Rows from block 2 of the encoder, named by matrix and row number. Rows with one number belong to one neuron. Each number is 128 + 32 x the weight over its row's rms, rounded and kept within 0 to 255. All counts start at 0. After the name is the row's rms in percent of the matrix's.
# fc1: MLP up (encoder.blocks.2.mlp.fc1.weight, 384x192), inputs 96-191
# fc2: MLP down (encoder.blocks.2.mlp.fc2.weight, 192x384, transposed), outputs 96-191
fc1.24 094 [152 134 113  55 149 118 141 146 176 127 176  67 178 102 139 113 155 123 127 154 173 149 144 130 155 117 121 158 119 142  29 103  86 123 148  92 156  80  71  80 140 135 123 101 150 116 106 123 127 146 124 157 108 115  88 159 171 170 188  86 202  98 114 148 134 163 173 103 166 151 104 141 115 176 140 175 116  98 121 160 143 139  88 108 174 150 119 142 168 125 122 209 129 124 135 122]
fc2.24 111 [150 135 121  90  96 142  97 104 128  97  81 137  67 165 135 126 111  75 131 128  64 116 132 111  53 135 132  64 111 123 161 118 122 175 119 155  82 132 125 112 131  59 151 123 100 160 127 201 145 164 152 115 120 114 159 123 126 145  86 188  94 130 122  80 120  84 177 160 113 130 147 125 111 106 169 132 197 191 113 141 118 110 138 124  99 116  93 117 105 180 110  96 128 189  91 177]
fc1.25 062 [136  69  71  80 133 129 129  99 132  84  77 193 149  91 122  97 147 149 161  96 131 113 173 159 105 145 165  84  92  92 124 140  71 160 141 175 170 167  55 127 178 153 140 142 134 113 136 164 189 175 120 161 166  85 100 123 162 176  90  77 115 111 183 122 109  96  83 130 104 138 150 178 168  47 196 163 100 113  93 157 171 109 146  74 120  97  98 143 134 123 104 133  98  99 144  95]
fc2.25 079 [112 148 180 176 146 146 151 150 118 142 155  83   0 134  68 163 125 118 132 154 134 135  89  75 158 103 141 139 119 146 129 101 164 136 154  95 112 131 161 113 136 126 140 115 103 124 138 255 125 113 143 112 126 172 160 134 101  67 143 153 101 102  88 149 144 142 163 123 154 118 138  79  95 168  77 102 155 158  97 152 113 137 114 168 157 134 142 116  97 130 104 109 121 133  96 166]
fc1.26 061 [ 88 120 105  96  87 122 114  86 155 116 108 133 137 178 151 101 128 112 119 113  80 141 153 133  71 167 207  79 142 117 198 195 108 146 116 120 125 117  55 204 181 127 131 120 158  95 106 112 124  58 161 119 140 133 162 136 134 174  75 142  80 158 162 130  92  75 128 150  91  99  89 130 105  70 167 162 135 190 138 120 111 129 186 119  92 164 108 113 126 139 112  98 173 167 127 155]
fc2.26 076 [143 123 187 146 147 136 175 174  93  94 156  70   0  99 130 158 142 143 147 157 134 123  87  93 161  83 133 124 182 149 121 100 147 111 163 123 109 128 162 102 107 110 136  79 105 131 141 252 122 144 136 152 161 149  91  83 118  97 173 151 165 101 139 105 105 176 125 105 141 126 153  86  92 130  78  97 108 128 119  99 155 108 112 181 173 154 155 121 104 127 113 133 111 125  85 147]
fc1.27 095 [ 74 143 172 157 118 141  97  60 112 171 127  64 128 155 143 135 122 131 118 175 115 157 176  93 106 105 150 117 145 146 122 163 194 126 141 113 188  67 147 165 143 105 108 175 136 123 100  97  64  91 190 105 110 172 176 191 107 164 129 136 106 126 162 141 174 122 171 140  84  76 104  71 110 121 117 157  96 185 155  95  44 104 127  99  50 140  99  78 124 132 135 109 165 170 154 104]
fc2.27 099 [121 118 108 145 176 118 178 155 102 146 113 131  64  64 151 118 169 153 151 164 130 123  98 112 156  84  76 142 136 144 103 115 169 113 171 155 148 187 141 136 120 131 146 132 146 161 165 255  87 119 141 141 105 118 117  93 134  80 189  97 151  89 146 145  75 118  97 139 137 170 138  86 144 158 113 100  85  49 166 164 193  74 121  50 129  83 143  92 146 149 159 102 135 158 149 133]
fc1.28 081 [107 148 139 138 172 145 152 103 140 118  92 136 173 104 119 107 139 147 146 126 167 121 180 161 151 169  85 116 107 113 101  97 116 166 132 209 163 196 122 104 179 149 173 171 149 123 156 114 148 149 142 145 177 123 156 105 199 161 161  92 127  93 120  99 133 133 124  87  88 134 147 156 112 110 143 136 111 137 129 152 133 127 103  97 134  88 115 152 141 110  98 159 116  86 153  91]
fc2.28 078 [130 140  99 122  78  62 113  72 178 164 154 120 146 153  90  87  90 141 109  79 112 124 183 153 105 152 129  97 131  86 183 131 117 105 114 118  47 121  87 152 185  72 133 214 102 108 121 166 120 153 184 145 157 125 108 136 144 133 119 150 125 136 156 131  75  73 127 150 172  99 107 160  97 110 159 154 114 134 167 123 133 162 167 150 118 147 120 148 149 119  79 140 162 155 132 134]
fc1.29 069 [111 122 177 138 151 115 124 158 120 129 163  14 192 113 192 175 130 131 147 119 177 136 139 111 140 146 127 129 165 164 167 105 126  79 147  96 113 118 144 114 106 141 155 164  96  71 162  39 142 122 124 147 155 139 113  98 129  95 185 114 124 118 114 183 162 156 121 114 144 138 143 112 122 181  90 114 139 173 123 125 145 179 104 141 169 133 133  83 170 109  91 156 130 128 158 178]
fc2.29 057 [129 121 158 183 150 138 187 121  93 125 141 132 205  98 106 138 122 153 130 130 126 116 123 116 160  91 171 148 168 146  99 114 162 115 140  88 168 189 140 160  97 151  90 131 155 126 164   0 152 130  97 138 138 155 135 131  91 109 137 110 169  92 157 130 155 137 119  88 172 116 130 101 105 176 117 122 110 157 136 143 139  91 102 141 124 161 168  99 125 111 115 114 112 128 127 121]
fc1.30 091 [121 116 139 161 142 151 100 183 125 137  95 142 139 105 118 156 166 164 146 144 197 135 161 125 130 115 104 108 124 139 165 144 109 142 136 177 171 156 103  98 140 153 152 162 116 116 148 123 158 100  95 140 125 103 181  89 129  53 148  82 103  98  90 108 143 142 116 112 107 150 150 137 152 113  67 125 153  99  87  99 132 123 161  99 175  48  88 124 103 123  73 125  78  78 129 136]
fc2.30 070 [137 132 101 110 123 129 152 136 118 155 106  98 195 154 101 117 103 103  97 108  34 144  77 128 203 118 116 127 142  88 169 107 152 194 130 182 139 161 190 125 115 139 182 123 163 141 135 125 133 140 156  99 131 157 151 121 135 120 109 130 130 118  60 201 102  89 130 163 107 109 154 109  39 147  79  90 168 164 165 181 143 101 121 130 130  89 157 131 137 170 136 111 138  90  98 153]
fc1.31 093 [100 124 173 178 176 154 131 160 110 111 117 134 162  72 180 167 158 162 149 123 175 133 127 103 230 106 133 190 161 172  95 129 135 156 126 137  95 136 147 162 124  86 146 127 144 156 163  99 121 100 108 124 148 142 111 115 114 112 166 131 160  86 102  13 123 136 163  78 141 171  90 116 116  96  87 117 111 137  89 123 108 148  89 128 169 158 113  86 159 148  76 126 110  87 156  91]
fc2.31 072 [124 124 157 137 165 103 184 118 166 141 103 117 218 133 141 171 127  99 159 126 141 125 132 115  89  87 107  72 115 113 163  59 143 113 137 122 122 121 149  77 150 228  96 120 153  89 105 115 148 113 111 117 131 128 180 155  96 103  90 123 118  79 123 214 183 117 150  89 147 125 186 145 113 107 113 105 100 112 165 129 184 116 115 149 104 122 121 127 126 109 120 113 102 143 107 170]
fc1.32 118 [136 178 128  91 151  99 155  68 162 151 125 138 146  83 114 165 132 151 167 167 149 161 153 104 180 107 171 138 116 104 180 149 160 180 160 150 146 123 148 190 172  92 142 118 116 119  86 101 133 140 119 134 132 141  90 132 135  79 138 102 125 123 156 125 112 153 156 128 110 139  88 107  73  79  84 121  46 197 225 117 117 105 116  95 138 132 125  77 131  97 109 141  84 140 138  89]
fc2.32 106 [151 146 110 149 117 107 111 105 120  83 189 119 168 136 186 157 158 113 137 163 142 117 133  90 151  66  70 100 198 111 114 166 113 102 150 152 118 147  74 144 112 135 148 108 183 141 137 136 119  87 111 138 146 129 126 155 126 168 103 192 151  68 117 149 212  90 132 135 164 160 137 131 140 107 184 159 141  64 160 188 162  79  88 155 152  93 128 102  52 129 127 127 121 165 123 148]
fc1.33 090 [144 108 105 136 116 145 169 172 155  67 131 153 159 108 129 140 156 129 127 111 153  70  91 128 165 129  50 112 159 131 107 174  76 103 133 151 191 187 127  85 117 177 144 141 178 161 175 131 168 163  93 149 153  73 123  73 100  75 157 103 165  89 106 134 118 120 151  62  63 182 153 158 143 169 106 147 140 143  90 177 182  91  88 114 176  95 113 128 116 171  84 144 101 136 103 168]
fc2.33 094 [129 135  91 119 112 112 115 126 165 117  75 153 130 127 123 133 101 121 105  52 100 104 142 106 168 154 176  88  73  74 159 104 124 178 115 163 136 110 161  95 120 135 151 153  97 143 139 136 162 186 131 110 155 117 171  87  96 143 103  81  80  93 131 103 135 122 146 140 144 139 171 141  85  72 130 113 142 182 108 177 146 124 139 106  76  72 100 121 139 133 107 110 100  96 142 164]
fc1.34 097 [133 152 131 123 148 137  65 102 136 148  41 157 196  91 132 152  64 131 159 142 152 171 150 141 210 102  96  76 207 115 104 141 110 144 146 186 182 162 145  86 116 146 203 104 147 115 157 144 112 152 137 150 166 105 104 128 173 118 166 104 117 177 189 124  91 134 187  91 107 121 138 150  96 128 109 105 113 115 126  93 121  96 130 115 169 147 108 107 170 124 122 145 107  98 126 117]
fc2.34 089 [129 165 103 126 171 104 158  96 138 157 122 124  63 144 172 111 155  84 111 113 117 139 146 162  88 143 160 134 134 124 126 168 133 100 122 105 121  86  85 148 140 151 125 162 160 105  78 192  74 109 185 174 115 143 204 180 137 148 104 143  99 119 136 143 128  82  96 107 148 150 123 138 181 113 170 147  92 168 143 107  83 152 128  97  61 139 102 195 164 150 141 163 151 190 138 137]
fc1.35 115 [120 117 158 153 141 158 147 132  37 190  29 109 126 136 164 148 127  87 109 105 111 124  92 140 171 114 150 191 166 149 167 174 201 125 127 128 122 145 207 123  57 185 139  89 134 108 111 109  67 112 121 133 126 151 154 163 126  75 132 156 140 132 144 163 144 144 153  93 123 125 127 108 125 177  52  79 167 125  94 116 116 141  95 104 144 153 176 112 158 150 170 116 156 139  92 202]
fc2.35 121 [138 136  92 105 129 167 104 120 133 164 135 114 156 155 142 104 136 113 110 101 145 194 188 175  66 120 139 140 141 122  95 115  96 114 106  55 239 151  77 166 106  44 111 160 123 123 131 162 119 113  96 135 125 111  86 185 140 194 129 154 121 153 147 196 159 103  62 111 121 101 114 133 145 110 167 161  88  43 158  85 112 192 146 133 112 180 117 148 134  94 174 167 141 119 125  39]
fc1.36 117 [109  66 126 162 153 171 176 153 136  55  77 129 142 132 115 133  88 161 126  99 111  90 140 111 162 170 146 133 117 116 182 154  98 154 141 164 149 208 148 102 101 139 145 110 136 146 165 129 190 144 109 109 181 140 146  68  68  71 177 123 151 112 139 129 169 129  78 133  71 150 129 135 122 101  95 122 137 184 131 174 183 146 128 101 143  98 181 110 126 128  30 137  78 102 101 158]
fc2.36 107 [152 142 172 175 149 121 140 125 122  76  97  98  91 128  83  90  91 135 103 163  86 116  89  93 123 119  64 160  59 136 103  76 129  94 131 147  83 151 130 152 124 115 136 133  55 164 168 184 113 149 173 104  97 197 142 139 147 179 132 137 152  83  88 161 107 104 203 185 111  97  69 111  49 175  90 114 150 145 111 165 121  61 118 144 129  88 150 120 142 170 148 122 127 144 165 130]
fc1.37 112 [145 167 158 122 125 112 128 127  69 103  86  92 140 142 193 151 113  97 124 157 113 164  15 120 151 131 120 167 204 141  62 159 162 105 114  59 102 143 167  74 131 101 155 121 121 103 116 139 125 109  95 151 141 152 147 126 138 115 130 182 113 157  91 167 129 124  95 138 147 125 120 104  90 165 123 119 215 102 148 119 138 147 109 153 172 124 167  77 125  70 147 114 126  92 128 140]
fc2.37 106 [ 27 144 107 127 150  91 153 119 149 131 160 183  83 114 107  96 176 117 146  93  96 106 178 153 137 154 191  89 111 116 212 140 114 111 106  95 110 151 107 190 159 195 163 190 164 128 126 185 113  93 115 112  91  98 147 146 141 155 105 108 161 127 190 184  97 106 109 146 112 146 122 155 133  86 125 114  88 186 152 115 101 151 144 104 142 162 105 177 152 163 147 150 135 168 142 119]
fc1.38 116 [141  73 151 188 144 106 167 146 115  98  86 133 162  77 122 114  94 186 136  98 139 109 168 156 167 126 137 133 143 126 122  90 128 126 194 146 126 165 152 106  88 157 195 105 139 106 149 115 105 130 128 202 221 120  95  70 132 126 190 110 119 151 148  70 153 178  86 108 155 137 148 132 148 152 138 150 140 116 109 177 128  85 111 122 121  98 159 125 150  77 100 190 154 117  98  94]
fc2.38 101 [131  87 115 108  62  85 131  78 164 151  83 157 134 140 127 117  76 101 113  45  97  87 146 166 120 164 153  88 143  77 250 151 117 115 109 160 150 170 137 171 119 171 161 174 116 122 128 130 124 117 139 140 111  87 122 112 143 103 117 135 149 128 163 200  98 109 134 137  61 142 142 145  83 121 127 116 119 198 148 140 177 150 143 142 108 122 100 139 115 132 131  96 147 148  84 140]
fc1.39 088 [139 114 121 143 126 171 133 150 141  82 140 127 160 110 136 173 136 128 129 110 162  99  87 126 161 120  93 119 165 141  89 147 113  94 138 174 198 181 136 103  99 158 128 141 169 165 184 127 154 172  99 133 148  84 133 116  92  93 143 106 122  82 104 164 126 122 112  69  91 180 163 132 149 179 113 122 164 138 103 184 184 102  89  82 163  83 128 124 119 170  96 129  94 130 122 111]
fc2.39 087 [ 82 119 126 182 138 155 114 143 129 134  26 165 111 110 103 130 101 144 101  98  98 115 159 124 146 129 107  93   4  99 162  88 119 175 130 148 128 133 156 102 132 119 156 116  56 132 152 147 158 126 142 104 162 108 178  97 110 165  80  81  73  91 130 111 156 141 198 143 116 122 162 131 117 126 129 103 147 171  26 165 112 110 134 104 124 105  74 106 134 154 120  86  99 129 158 134]
fc1.40 128 [153 166 105 144 127 148 106 109 124 130 161  63 138  68 147 172 188 139 133 147 112 115 132 140 144 124  91 101 161 130 177 108 148 121 127 158 104  64 131 179 141  83 139 160 148  90 117  76  85 115 137 142 126 133 165 139 142  98  77 105 105  37 163 161 120  92 128 148 156 155 155 132 168 186 150 118 139 153 150 126 145 111 162 101 128 128 124 118 159 145  91 134 142 161 160 124]
fc2.40 145 [148 169 117 121 165 153 121 165 117 147 195 102  29  82 132 104  86 124 118  96  81 143 163 168  97 107 145 129 115  91 123  77 146 115 117  86 152  80 120 130 138  76 132 121  97 111  98 197 104 160 148 146 176 127 101 147 136 174 131 165 144 130 130 136 183 182  88 144 143 134 105 121 142 111 144 172  38  56 187 106 112 187 151 143 169 122 128 118 109  82 148 134 156 101  68 114]
fc1.41 132 [ 90 138 135 136 151 146 120 168 131 137 127 136 184 117 146 131 138 149 133 128 198 138 149 136 156 118  96 169 142 152  82 153 135 151 150 107  70  89 158  96 132  68 151 119 129 109 133  87 117 102 165 131 119 136 110 165 136 143 173 103 211 104 185  81 109 190 142 132 159 107 118 119 117 162  83  95 150 148 143  93  69 136 119 118 128 143 102 113 199 142 122 140  97 101 116 120]
fc2.41 141 [129 128 110 100 156  59 152 133 144 127 131 123 138 151 154 125 107 116 111  83 139 116 140 141 128 147 177 112 164 121 167 139 166 147 106 145  45 136 180  77 110 168 117  95 145 160 169 141 105 162 122 123 121 148  81 115 139 118 150 106 126 178  80 122  67 146 166 125 130 116 110 126 101 103  88  68  61  95 202 143 128  78 180  82 108 139 148 145 148 164 142 155 148 163 118 146]
fc1.42 081 [138 128 166 138 142 123 110 148  92 110 154  36 188 102 209 213 132 135 138 126 164 127 109 117 188 116 112 114 178 157 172 112 130  84 128 126  95  82 151 123 132 126 148 160  96 108 196  57 150 133 116 142 144 132 106  86 124 128 181 117 104  93 102 156 140 146 115 141 155 144 151 122 110 165  96 106 124 175 113 121 147 119 104 142 200 123 125  97 144 105  79 138 112  93 142 163]
fc2.42 074 [148 108 139 164 165 140 213 148 122 134 115  96 158 107  73 122 128 135 127 109 115 130 126 105 141  48 170 148 137 117 109  95 154 134 138  94 122 172 138 141 109 150 115  99 145 125 145  26 168 150 114 118 147 156 148 126 101  88 100 100 171  73  95 139 158 150 143 133 166 101 128  90  96 139 132 120 126 186 180 179 165 100 112 153 110 129 182  97 123 118  94  95 132 134 106 172]
fc1.43 146 [106 137 139 103 114 135  98 156 112 105 156  70 141 117 153 138 127 132 128 135 123 140  53 101 164 144 131 163 143 135  80 121 111  98 124  86 127  63 121 131 161 103 140 118 100  97 136 121 123  94 136 108 126 132 108 103 144 160 152 137 124 151 124 131  76 138  97 154 176  97 117 134  81 225 131 125 202 108 107 105 121 148 111 158 197 150 153 140 151 111 107 110 124  86 118 127]
fc2.43 148 [125 149  94 108 126 172  72 141 129  97 159  56 147 154 128 107 159 113 125 160 126 142 132 103 104 177 113 114 130 129 101 118  94 161 109 137 177 144 146 144 162  80 143 131  40 120 169 149 124 131 148 117 160 130  99 109 152 164 169 146  98 185 110 179  43  77  55 150 138 124 156 133  96 100 141 115 162  77 162 128 115 196 138 138 166 131 125  97 133 145 133 131 156  81 180  52]
fc1.44 091 [ 81  31 104  86 121 164 108 140 111 110  92 177 166 148 115 126 103 139 139 125 128  96 117 177 119 117 142 160 116 163  90 133 130 141 178 207 212 180 170 108  61 145 195  88 172 119 150 130 147 197 135 147 167  77  88  73 128 113 167 118 102 145 174 113 143 125  87  78 102 123  98 179 105 123 103 141 149 120 106 114 126 138 109 112 120 105 123 130 132 122 120 117 117  91  98  92]
fc2.44 071 [ 83 157 205 123 148 162 141 119 110 144 153 132  60 146  94 119 101  96 142 140 151 134 101 118  83 133 146 168 121 142 110 105 174 115 136  80 150 136 173 154 137 149 161 137 134 128 102 191  86 104 124 124 133 151 178 192 135 124  57 138 115 152  85 124 133  89 153 149 128  61 105  97  37 126  53  82 112 140 159 147 112 171 103 189 102 129 131 158 109 108 127 119 139 167 113 164]
fc1.45 080 [134  61 113 164 107 162 117 109 115  64  86 117 149 128 118 113 147 180 137 107 159  78 153 138  95 143  84 111  88 126 110 131 106 118 136 159 159 138 130 109 152 157 153 181 109 119 161 132 175 164 151 147 153 133 126  81 109 143 152 108 119 119 111 174 202 116 116 108  41 128 142 143 150  95 182 152 134 105  98 101  91  76 119 105  91  25  93 142 131 156 115 114 139 134 155 126]
fc2.45 071 [134 103 171 133 130 103 156 175 112 114 142  53  95 101 106 116 111 145 132 140 148 104 158 106  85 153 171 111  78 150 152  80 151 103 156  96 152 158 123  83 156 150 150 160  78 132 122 175 132 162 153 133 177 175 160 100 122 122 112  97 133 120 116 155 172 201 109 124 183 123 135 106  55 164  73 137 182 151 151 109 153 180 107 139 173 125 146  83 130 108  90 116 150  99 111 196]
fc1.46 087 [ 85  87 165 146 145 129 174 120 149 103 158  83 156 168 171 160 162 169 144 163 129  99 118 100  78 104 160 144 137 172 134 118 157  88 167  89 117 191 121 156 139 147 148 132 200 104 153  47 136 120 127 121 131 158 143 116  98 116 172  76 204  61  97 143 119 124 137 147 101 128 122 102 127 108 123 146 134 162 173 179 138 134 116  82 113 163 155  79 186 120  61 108 128 173 153 137]
fc2.46 069 [186 155 140 120 104  96 137  86 127 120 113  88 138 112 103 150 111 113 132  87 155 126 128 122 192 130 124 156 196  86 187 174 134 169 123 153 131 150 160 114 135  80 132 146  59 107 136  59 191 146 100 124 143 152 120 105 112  88 122 108 150 138  85 111 143 183 132 110  93  90 155  94  84 154  87 103 154 175 181 130 168 142 124 197 180 143 156 100  93 128  91 139 164  92 112 165]
fc1.47 095 [130 126 188 118 120  64 133 143 103 154 152  45 163 151 182 178 112 134 131 137 145 137 126 115 119 121 109 148 169 170 165 124 142  96 123  79  60 117 138  96 122 144 144 189 109  89 137  72 129 104 115 143 121 125 148  98 122  63 154 129 127 125  89 163 192 171  92 147 131 121 139 114 128 210 105 134 178 144 180 149 117 135 108 129 145 104 124  92 152  69 122 109 130  96 124 212]
fc2.47 077 [145 118 168 177 188 114 172 124 111 122 124 138 155  98 118 128 117 138 112 140 137 139 152 100 156  26 183 124 105 143 131 108 133 139 161 104  89 143 118 140 104 129  93 119 103 158 146  35 148 150 148 108 137 167 116 144 109 139 107 119 141  67 121 113 113 148 199 125 209 139 121  91  82 137  96 111 117 182 129 142 141  85 114 110 145 149 148  77 145 129 106 130 139 137 157 128]
fc1.48 071 [106 131 141 114 174 162 126 131 149 113  73 101 174  95 139 113 150 130 179 141 164 125 128 170 119 126  95 109  82 131  49  68 110 173 169 147 135 162 115 119 154 139 203 119 126 119 155 122 130 122 148 143 167  85 106  98 214 221 161  94 120 117 135 132 126 124 123 150 123 135 140 171  99 118 147 124 106 114  86 128 162 102 132 121 177 117 123 156 167 101 112 183 111  97 148  75]
fc2.48 076 [114 164  93  91  75 107 116 101 185 177 144 146 172 197  68 118 125  88  90 120 101 146 127 126 127 148 121  90  94 114 175 126 114 174 114 148  48  68 131 161 179 132 159 138 138  94  81 169  93 120 195 103 116 139 115 148 125 124 117 118 108 160 109 144  72  92 146 162 123  93 104 134  95  82 113 154 152 160 157 110 102 133 143 153 144 134 110 154 127 142 120 115 155 183 144 109]
fc1.49 084 [132 100 134 100 109  68 140  80 182  69 114  94 181 114 152 113 123 183 166 106 156  94 137 118 102 148 186 158 101 127 188  97 123  76 182 149 196 108 118 139 151 139 151 114 147 114 125  97 115 187 166 164 172 132  72  77 128  80 162  78 143 118 122 144 174 157 129 132 111 125 116 123 130  93 105 146 122 176 117 197 180  88 122 109 131 136 165 104 143  98  52 161 127 178  99 132]
fc2.49 083 [140 106 123 173 165 151 187 164  81 101 143 155   0  97 109 118 107 172 125 138 113 109 128 128 150 117 100 115 105 151 117 116 164 164 117 119 147 197 135 118 141 145 166 100 142 166 163 236 130 108 101 123 146 131 117 128 127 136 138 132 135 123 119  98  97 145 149 123 134 133 117 121 130 183 121  91 113  53 120 166 144 119 132 102 165 103 129 118  89 140 140  89 146 104  97 105]
fc1.50 106 [ 91 105 176 114 118  78 114  88 144 130 116 103 157 179 161 132 163 128 150 144 166 106 142 136  98  75 129 172  84 177 156 124 132 147 180 142  62 140 153 168 161 121 146  91 133 153 114  54 116 137 137 151 121 129  95 124 146  98 132  92 145  92  82 122 165 121 180 137  69 168  66 126 126  67  36  97 112 201  92 153 141 110  97 140 148 171 127 118 164 162 116 160 133 167 163 130]
fc2.50 112 [118 137  87 110 175 137 122 167 142 149 125 136  74  92 171  82 105 116 141 143 110 121 169 129 110 121  54 121  75 111 129 107 101 156 158 189 161 213  87  99 150 153 118 134 111 199 141 174  97 142 151 109 115  97  80 102 161 114 136 126 177 130 124 126 110  95 183 137 106 145 135 138  95 172 183 146 129 107 127 197 127 144 100  59 168 122 109 122 148 141 143 171 172 143 135 124]
fc1.51 114 [148 140 110 176 132 161 156 147 107 134  89 143 156  93 124 127 194 135 141 129  95 116  93 121 192  75 141 129 122 117 131 114 161 138 129 204 150 147 187 125 135 145 155  70 147 149 192 163 155 144  94 110 151 130 159 130 148 103 104  98  99  66  93 125 113 119 130 133 137 185 143 128 136 137  82  36  69 136 125 174 170 130 150 108 134  98 121 118  93 165 103 124 103 127 157 115]
fc2.51 110 [ 74 136 148 126  91  94  52 115 151 165 119 149 114 167 143 159 143 127 124 121 134 124 162 131 108 150 192  95 138 116 177 136 111 118 153 153 136  98 106 135 178 141 125 186  86  59  71 138 102  89 145 163 132 121 154  96 148 132  97 132 141 174 164 133 128 148 126 131  72 118 116 137 166  96 168 155 113 126  89 108  35 150 151  96 122 125  85 171 138 100 141 151 154 158  96 142]
fc1.52 113 [ 96 120 139 164 161 106 112 130 126 119 134  90  87 153 199 169 131 123 136 137 152 185 159 100 167 120 187 137 177 117 217 139 146 161 141 146  76 146  79 150  86 105 123 127 121 130 121 121 152 105 168 136 150 181 170 139 107 129 177 132 134 112  82  46 160 138  95 135 146 153 120  81 154  98 143 156 144 204 128 142  91 159 122  94 142 152 129  75 132 111  99 113 119  98 133  88]
fc2.52 119 [ 71 110 157 125 116 125 110 115 137 162 119  74 173 154 133 175 118 121 131 107 173 152 132 149  86 114 128 134 166 179 124 107 140  66 130 171 136 105 168  72  95 132 128  95  91 130  96 130  89 131 144 135 122 148 104 144 151 114 207 167 130 144 149 163 132 121 171 111 102 105  85 131 134 188  98  85  98  68 124  68 131  91 119 125  86 143 134 137 160 184 146 150 160 158 126 177]
fc1.53 066 [189  99  80  89  87 129 139 119 152  71  90 202 168 116 134  89 145 136 157  99 110 115 153 179 151 138 133 125 144 101 175 141 115 131 138 212 139 183 107 151 178 104 159 141 178 124 110 173 168 184 113 153 177 110  80  93 147 190  38 148 148 133 177  99 133 115  77  47 100 170 120 138 151  75 136 189 107  87 125 167 194 136 128 122 111 119 111 150 113 126 105 144 112 116 114 126]
fc2.53 069 [110 150 164 148  92 127 113 149  94 174 146 107   0 139  69 170  93  74 130 155  91 150 116  86 138  84 137 165 125 142 125 127 171 152 160 106 162 141 154 107  97 112 124 115 100 100 128 255 107 123 148 133 120 168 177 154 108  45 100 136 120 123  85 147 129 138 150 110 126  90 140  91 141 156  77 109 167 155 103 107 116 107  91 163 126 151 159 178 102 126 140 140 134 154  97 157]
fc1.54 094 [160 151 167 163 146 172 128 142  97 170 185  50 147 142 141 142 175 116 124 176 142 175 124 123  96 117 146 155 124 143  87 117 155 114 127  67 129  85 113 122 171 135 104 145 102  79 121 139 117  81 131 113 119 146 191 155 154 153 136 110 108 154  29 140 177  87 112 158 158 125 104 108 120  89 129 161 172 111 104 130 116 192 116 109 142 105 115  97 103  70 141 113 171 110 172 111]
fc2.54 097 [101 138  91 133 117  94  74  90 140 102 132 145 137 141 148 161  96 113 114  32  87 127 127 154 180 226 110 107 215  97 174 194  89  79 104 178 177 121 143 135 103 116 136 183 107 101 128 148  90 114 146 133 135 124 100 115 143 148 118 170 136 154 205 171  94  82  97 152  88 168 151 140 143 131 153 106  95 160 117 103 106 147 111 149 102 136  99 130 120 132 113 152 125 140 129 147]
fc1.55 106 [150 170 134 139 174 147 167 149 138 126 178  49 166  49 132 120 141 168 163 137 157 144 158 119 140  92 116 117 200 108  90  99 120  85 156 121 148 131 128 141 137 123 125 151 149 138 189 166 141 150 109 128 153 124 104 159 159 135 165  95 147  51 136 121 126 127 126  95 194 144 143 133 166 164 125 118  73 102 158 157 137 130 140 115  99 115 127 127 136 121  72 149 114 141 113 158]
fc2.55 108 [122 108 115 126 102  78  93  79 106 133 102 199 134 207 155  73  70 115 135 114 106 138 152 145 115  76 108 137 111 100 174 139 132 127 122 122 120 126 102  99 119 155 137 131 129 136  99 135 120 110 118 113  91 104 115 134 142 139  84 109 160 194 108 160 178 167 110 138  14 107  98 156  75  93 133 148 127 147 130 117 127 127 123 147  99 136 123 198 110 113 182 138 152 152 152  98]
fc1.56 085 [148 137 210 121 194 117 185 117  91 145 133 131 164 129 155 166  99 147 102 174 119 134 158 128 143 137  91 121 124 200 140 131 145  97 154 112 159 142 144  93 189 168 139 119 225 123 129  34  69 137 170 113 162 122 115 139 160 147 159 156 164  98 133 168 127  97  96  55 132  91 102 127 140 167  90 138 129 111 141 156 135  73  82  60 152  77 146  62 145  77 123 136 172  95  87 143]
fc2.56 082 [126 112 154 149 130  98 122 147 153 135  78  94  88 115  93 181 125  97 113 112 127 115 109 117 109 122 122 111 107 136 152 111 151 103 142 178  83 137 143  63 127  99 100 112  60 141 147 176 126 126 134 127 140 141 112 106 134 112 132 120 125  88  72  98  44 104 157 177 145  92 148 134  57 154 122 115 197 137 113 122 125  74 117 156 186 142 143  86 125 142  87 120 166 124 153 131]
fc1.57 083 [117  60  99 180 124 151 159 179 130  97 108 143 161  70 118  90 139 186 147 100 126 104 117 160 161 130 133 138 166 118 121 128 135 125 138 153 190 147 113 111 130 165 173 102 171  92 154 120 186 117  70 157 164 118 136  57 132 102 163 126 166 113 137 100 189 145  82  92 150 144 150 140 151 147 159 210 123 123  70 237 142 138 137 128 131  88 141 140 133 123  88 121 135 103 107 142]
fc2.57 062 [107 135 122 112 139 111 166 170 123 150 109 123  96 105 119 147 111 100 156 121  81 111 145 109 118 114 133 150 108 112 125  93 179 130 166 195 169 186 164 100 131 162 139  73 148 147 141 223 144 185 130 172 193 170 148 133 120  70 107  85 118 111  94 211 141 192 121 103 162 114 183 103  95 195  74  83 134  67 147 135 149 147 111 118 129 114 152 158 115 116 124 125 101 138  84 145]
fc1.58 112 [143 129 103 102 128 158 146 162 149 104 103 155 169 121 143 140 145 135 160 117 130 139 160 157 149 140 201  99 126 113 135 109 119 176 142 158 171  86 130 133 128 187 162  69 190  90 129 126 154 157 111 163 169 107 149 166 138 137 144  84  72 141 135 103 153 151  73 117 155 133 148 148 148  37  72 133 122 108 163 119 131 168 156 119 118 124 119 139 122  68  86 164  94 125  91  85]
fc2.58 110 [ 70 120 194 174 169 141 119 129 112 159 132 153 104 147  79 106 141 129 156 129 130 136 111 103  70  71 156 111  82 111 113  96 133 121 165 138 155 131 152 127 118 168 124 125 103 129 145 180 130  83 129 104 139 110 149 141  80  93  95  80 132 126 125 136 155 115 133 183 109  72 133  87  71 135 136  92 121 144 110 136 122 150 133 189  89  79 116 161  86  99 133 114 140 139 107 132]
fc1.59 058 [153  61  84 113 150 157 132  95 131  67  51 145 132  92 116 114 163 171 159 104 168  99 171 164 137 145 129  87 110 109 118 110  88 157 152 187 184 203  76 121 147 156 149 175 155 125 145 147 187 185  99 158 160 100 134 126 153 175 142  94 126 109 165  97 131 124  70 119  87 158 146 169 161  47 161 147 100  96 128 147 116  71 156  61 117  62 100 171 122 137  81 157  86 110 121  96]
fc2.59 062 [ 91 165 185 155 132  89 121 168 107 158 170 119  19 145  85 153 101  91 131 156 103 136 117  77 130 125 146 107 105 123 156 116 175 139 146  78 115 127 163 116 149 121 153 118  67 127 147 247 119 103 155 110 133 180 153 134 102  68  96 144 106 111  77 171 119 138 154 141 171 118 152  82  75 176  62  87 186 167 117 122 116 146 124 179 172 138 134 121 104 131 118 104 135 119 111 186]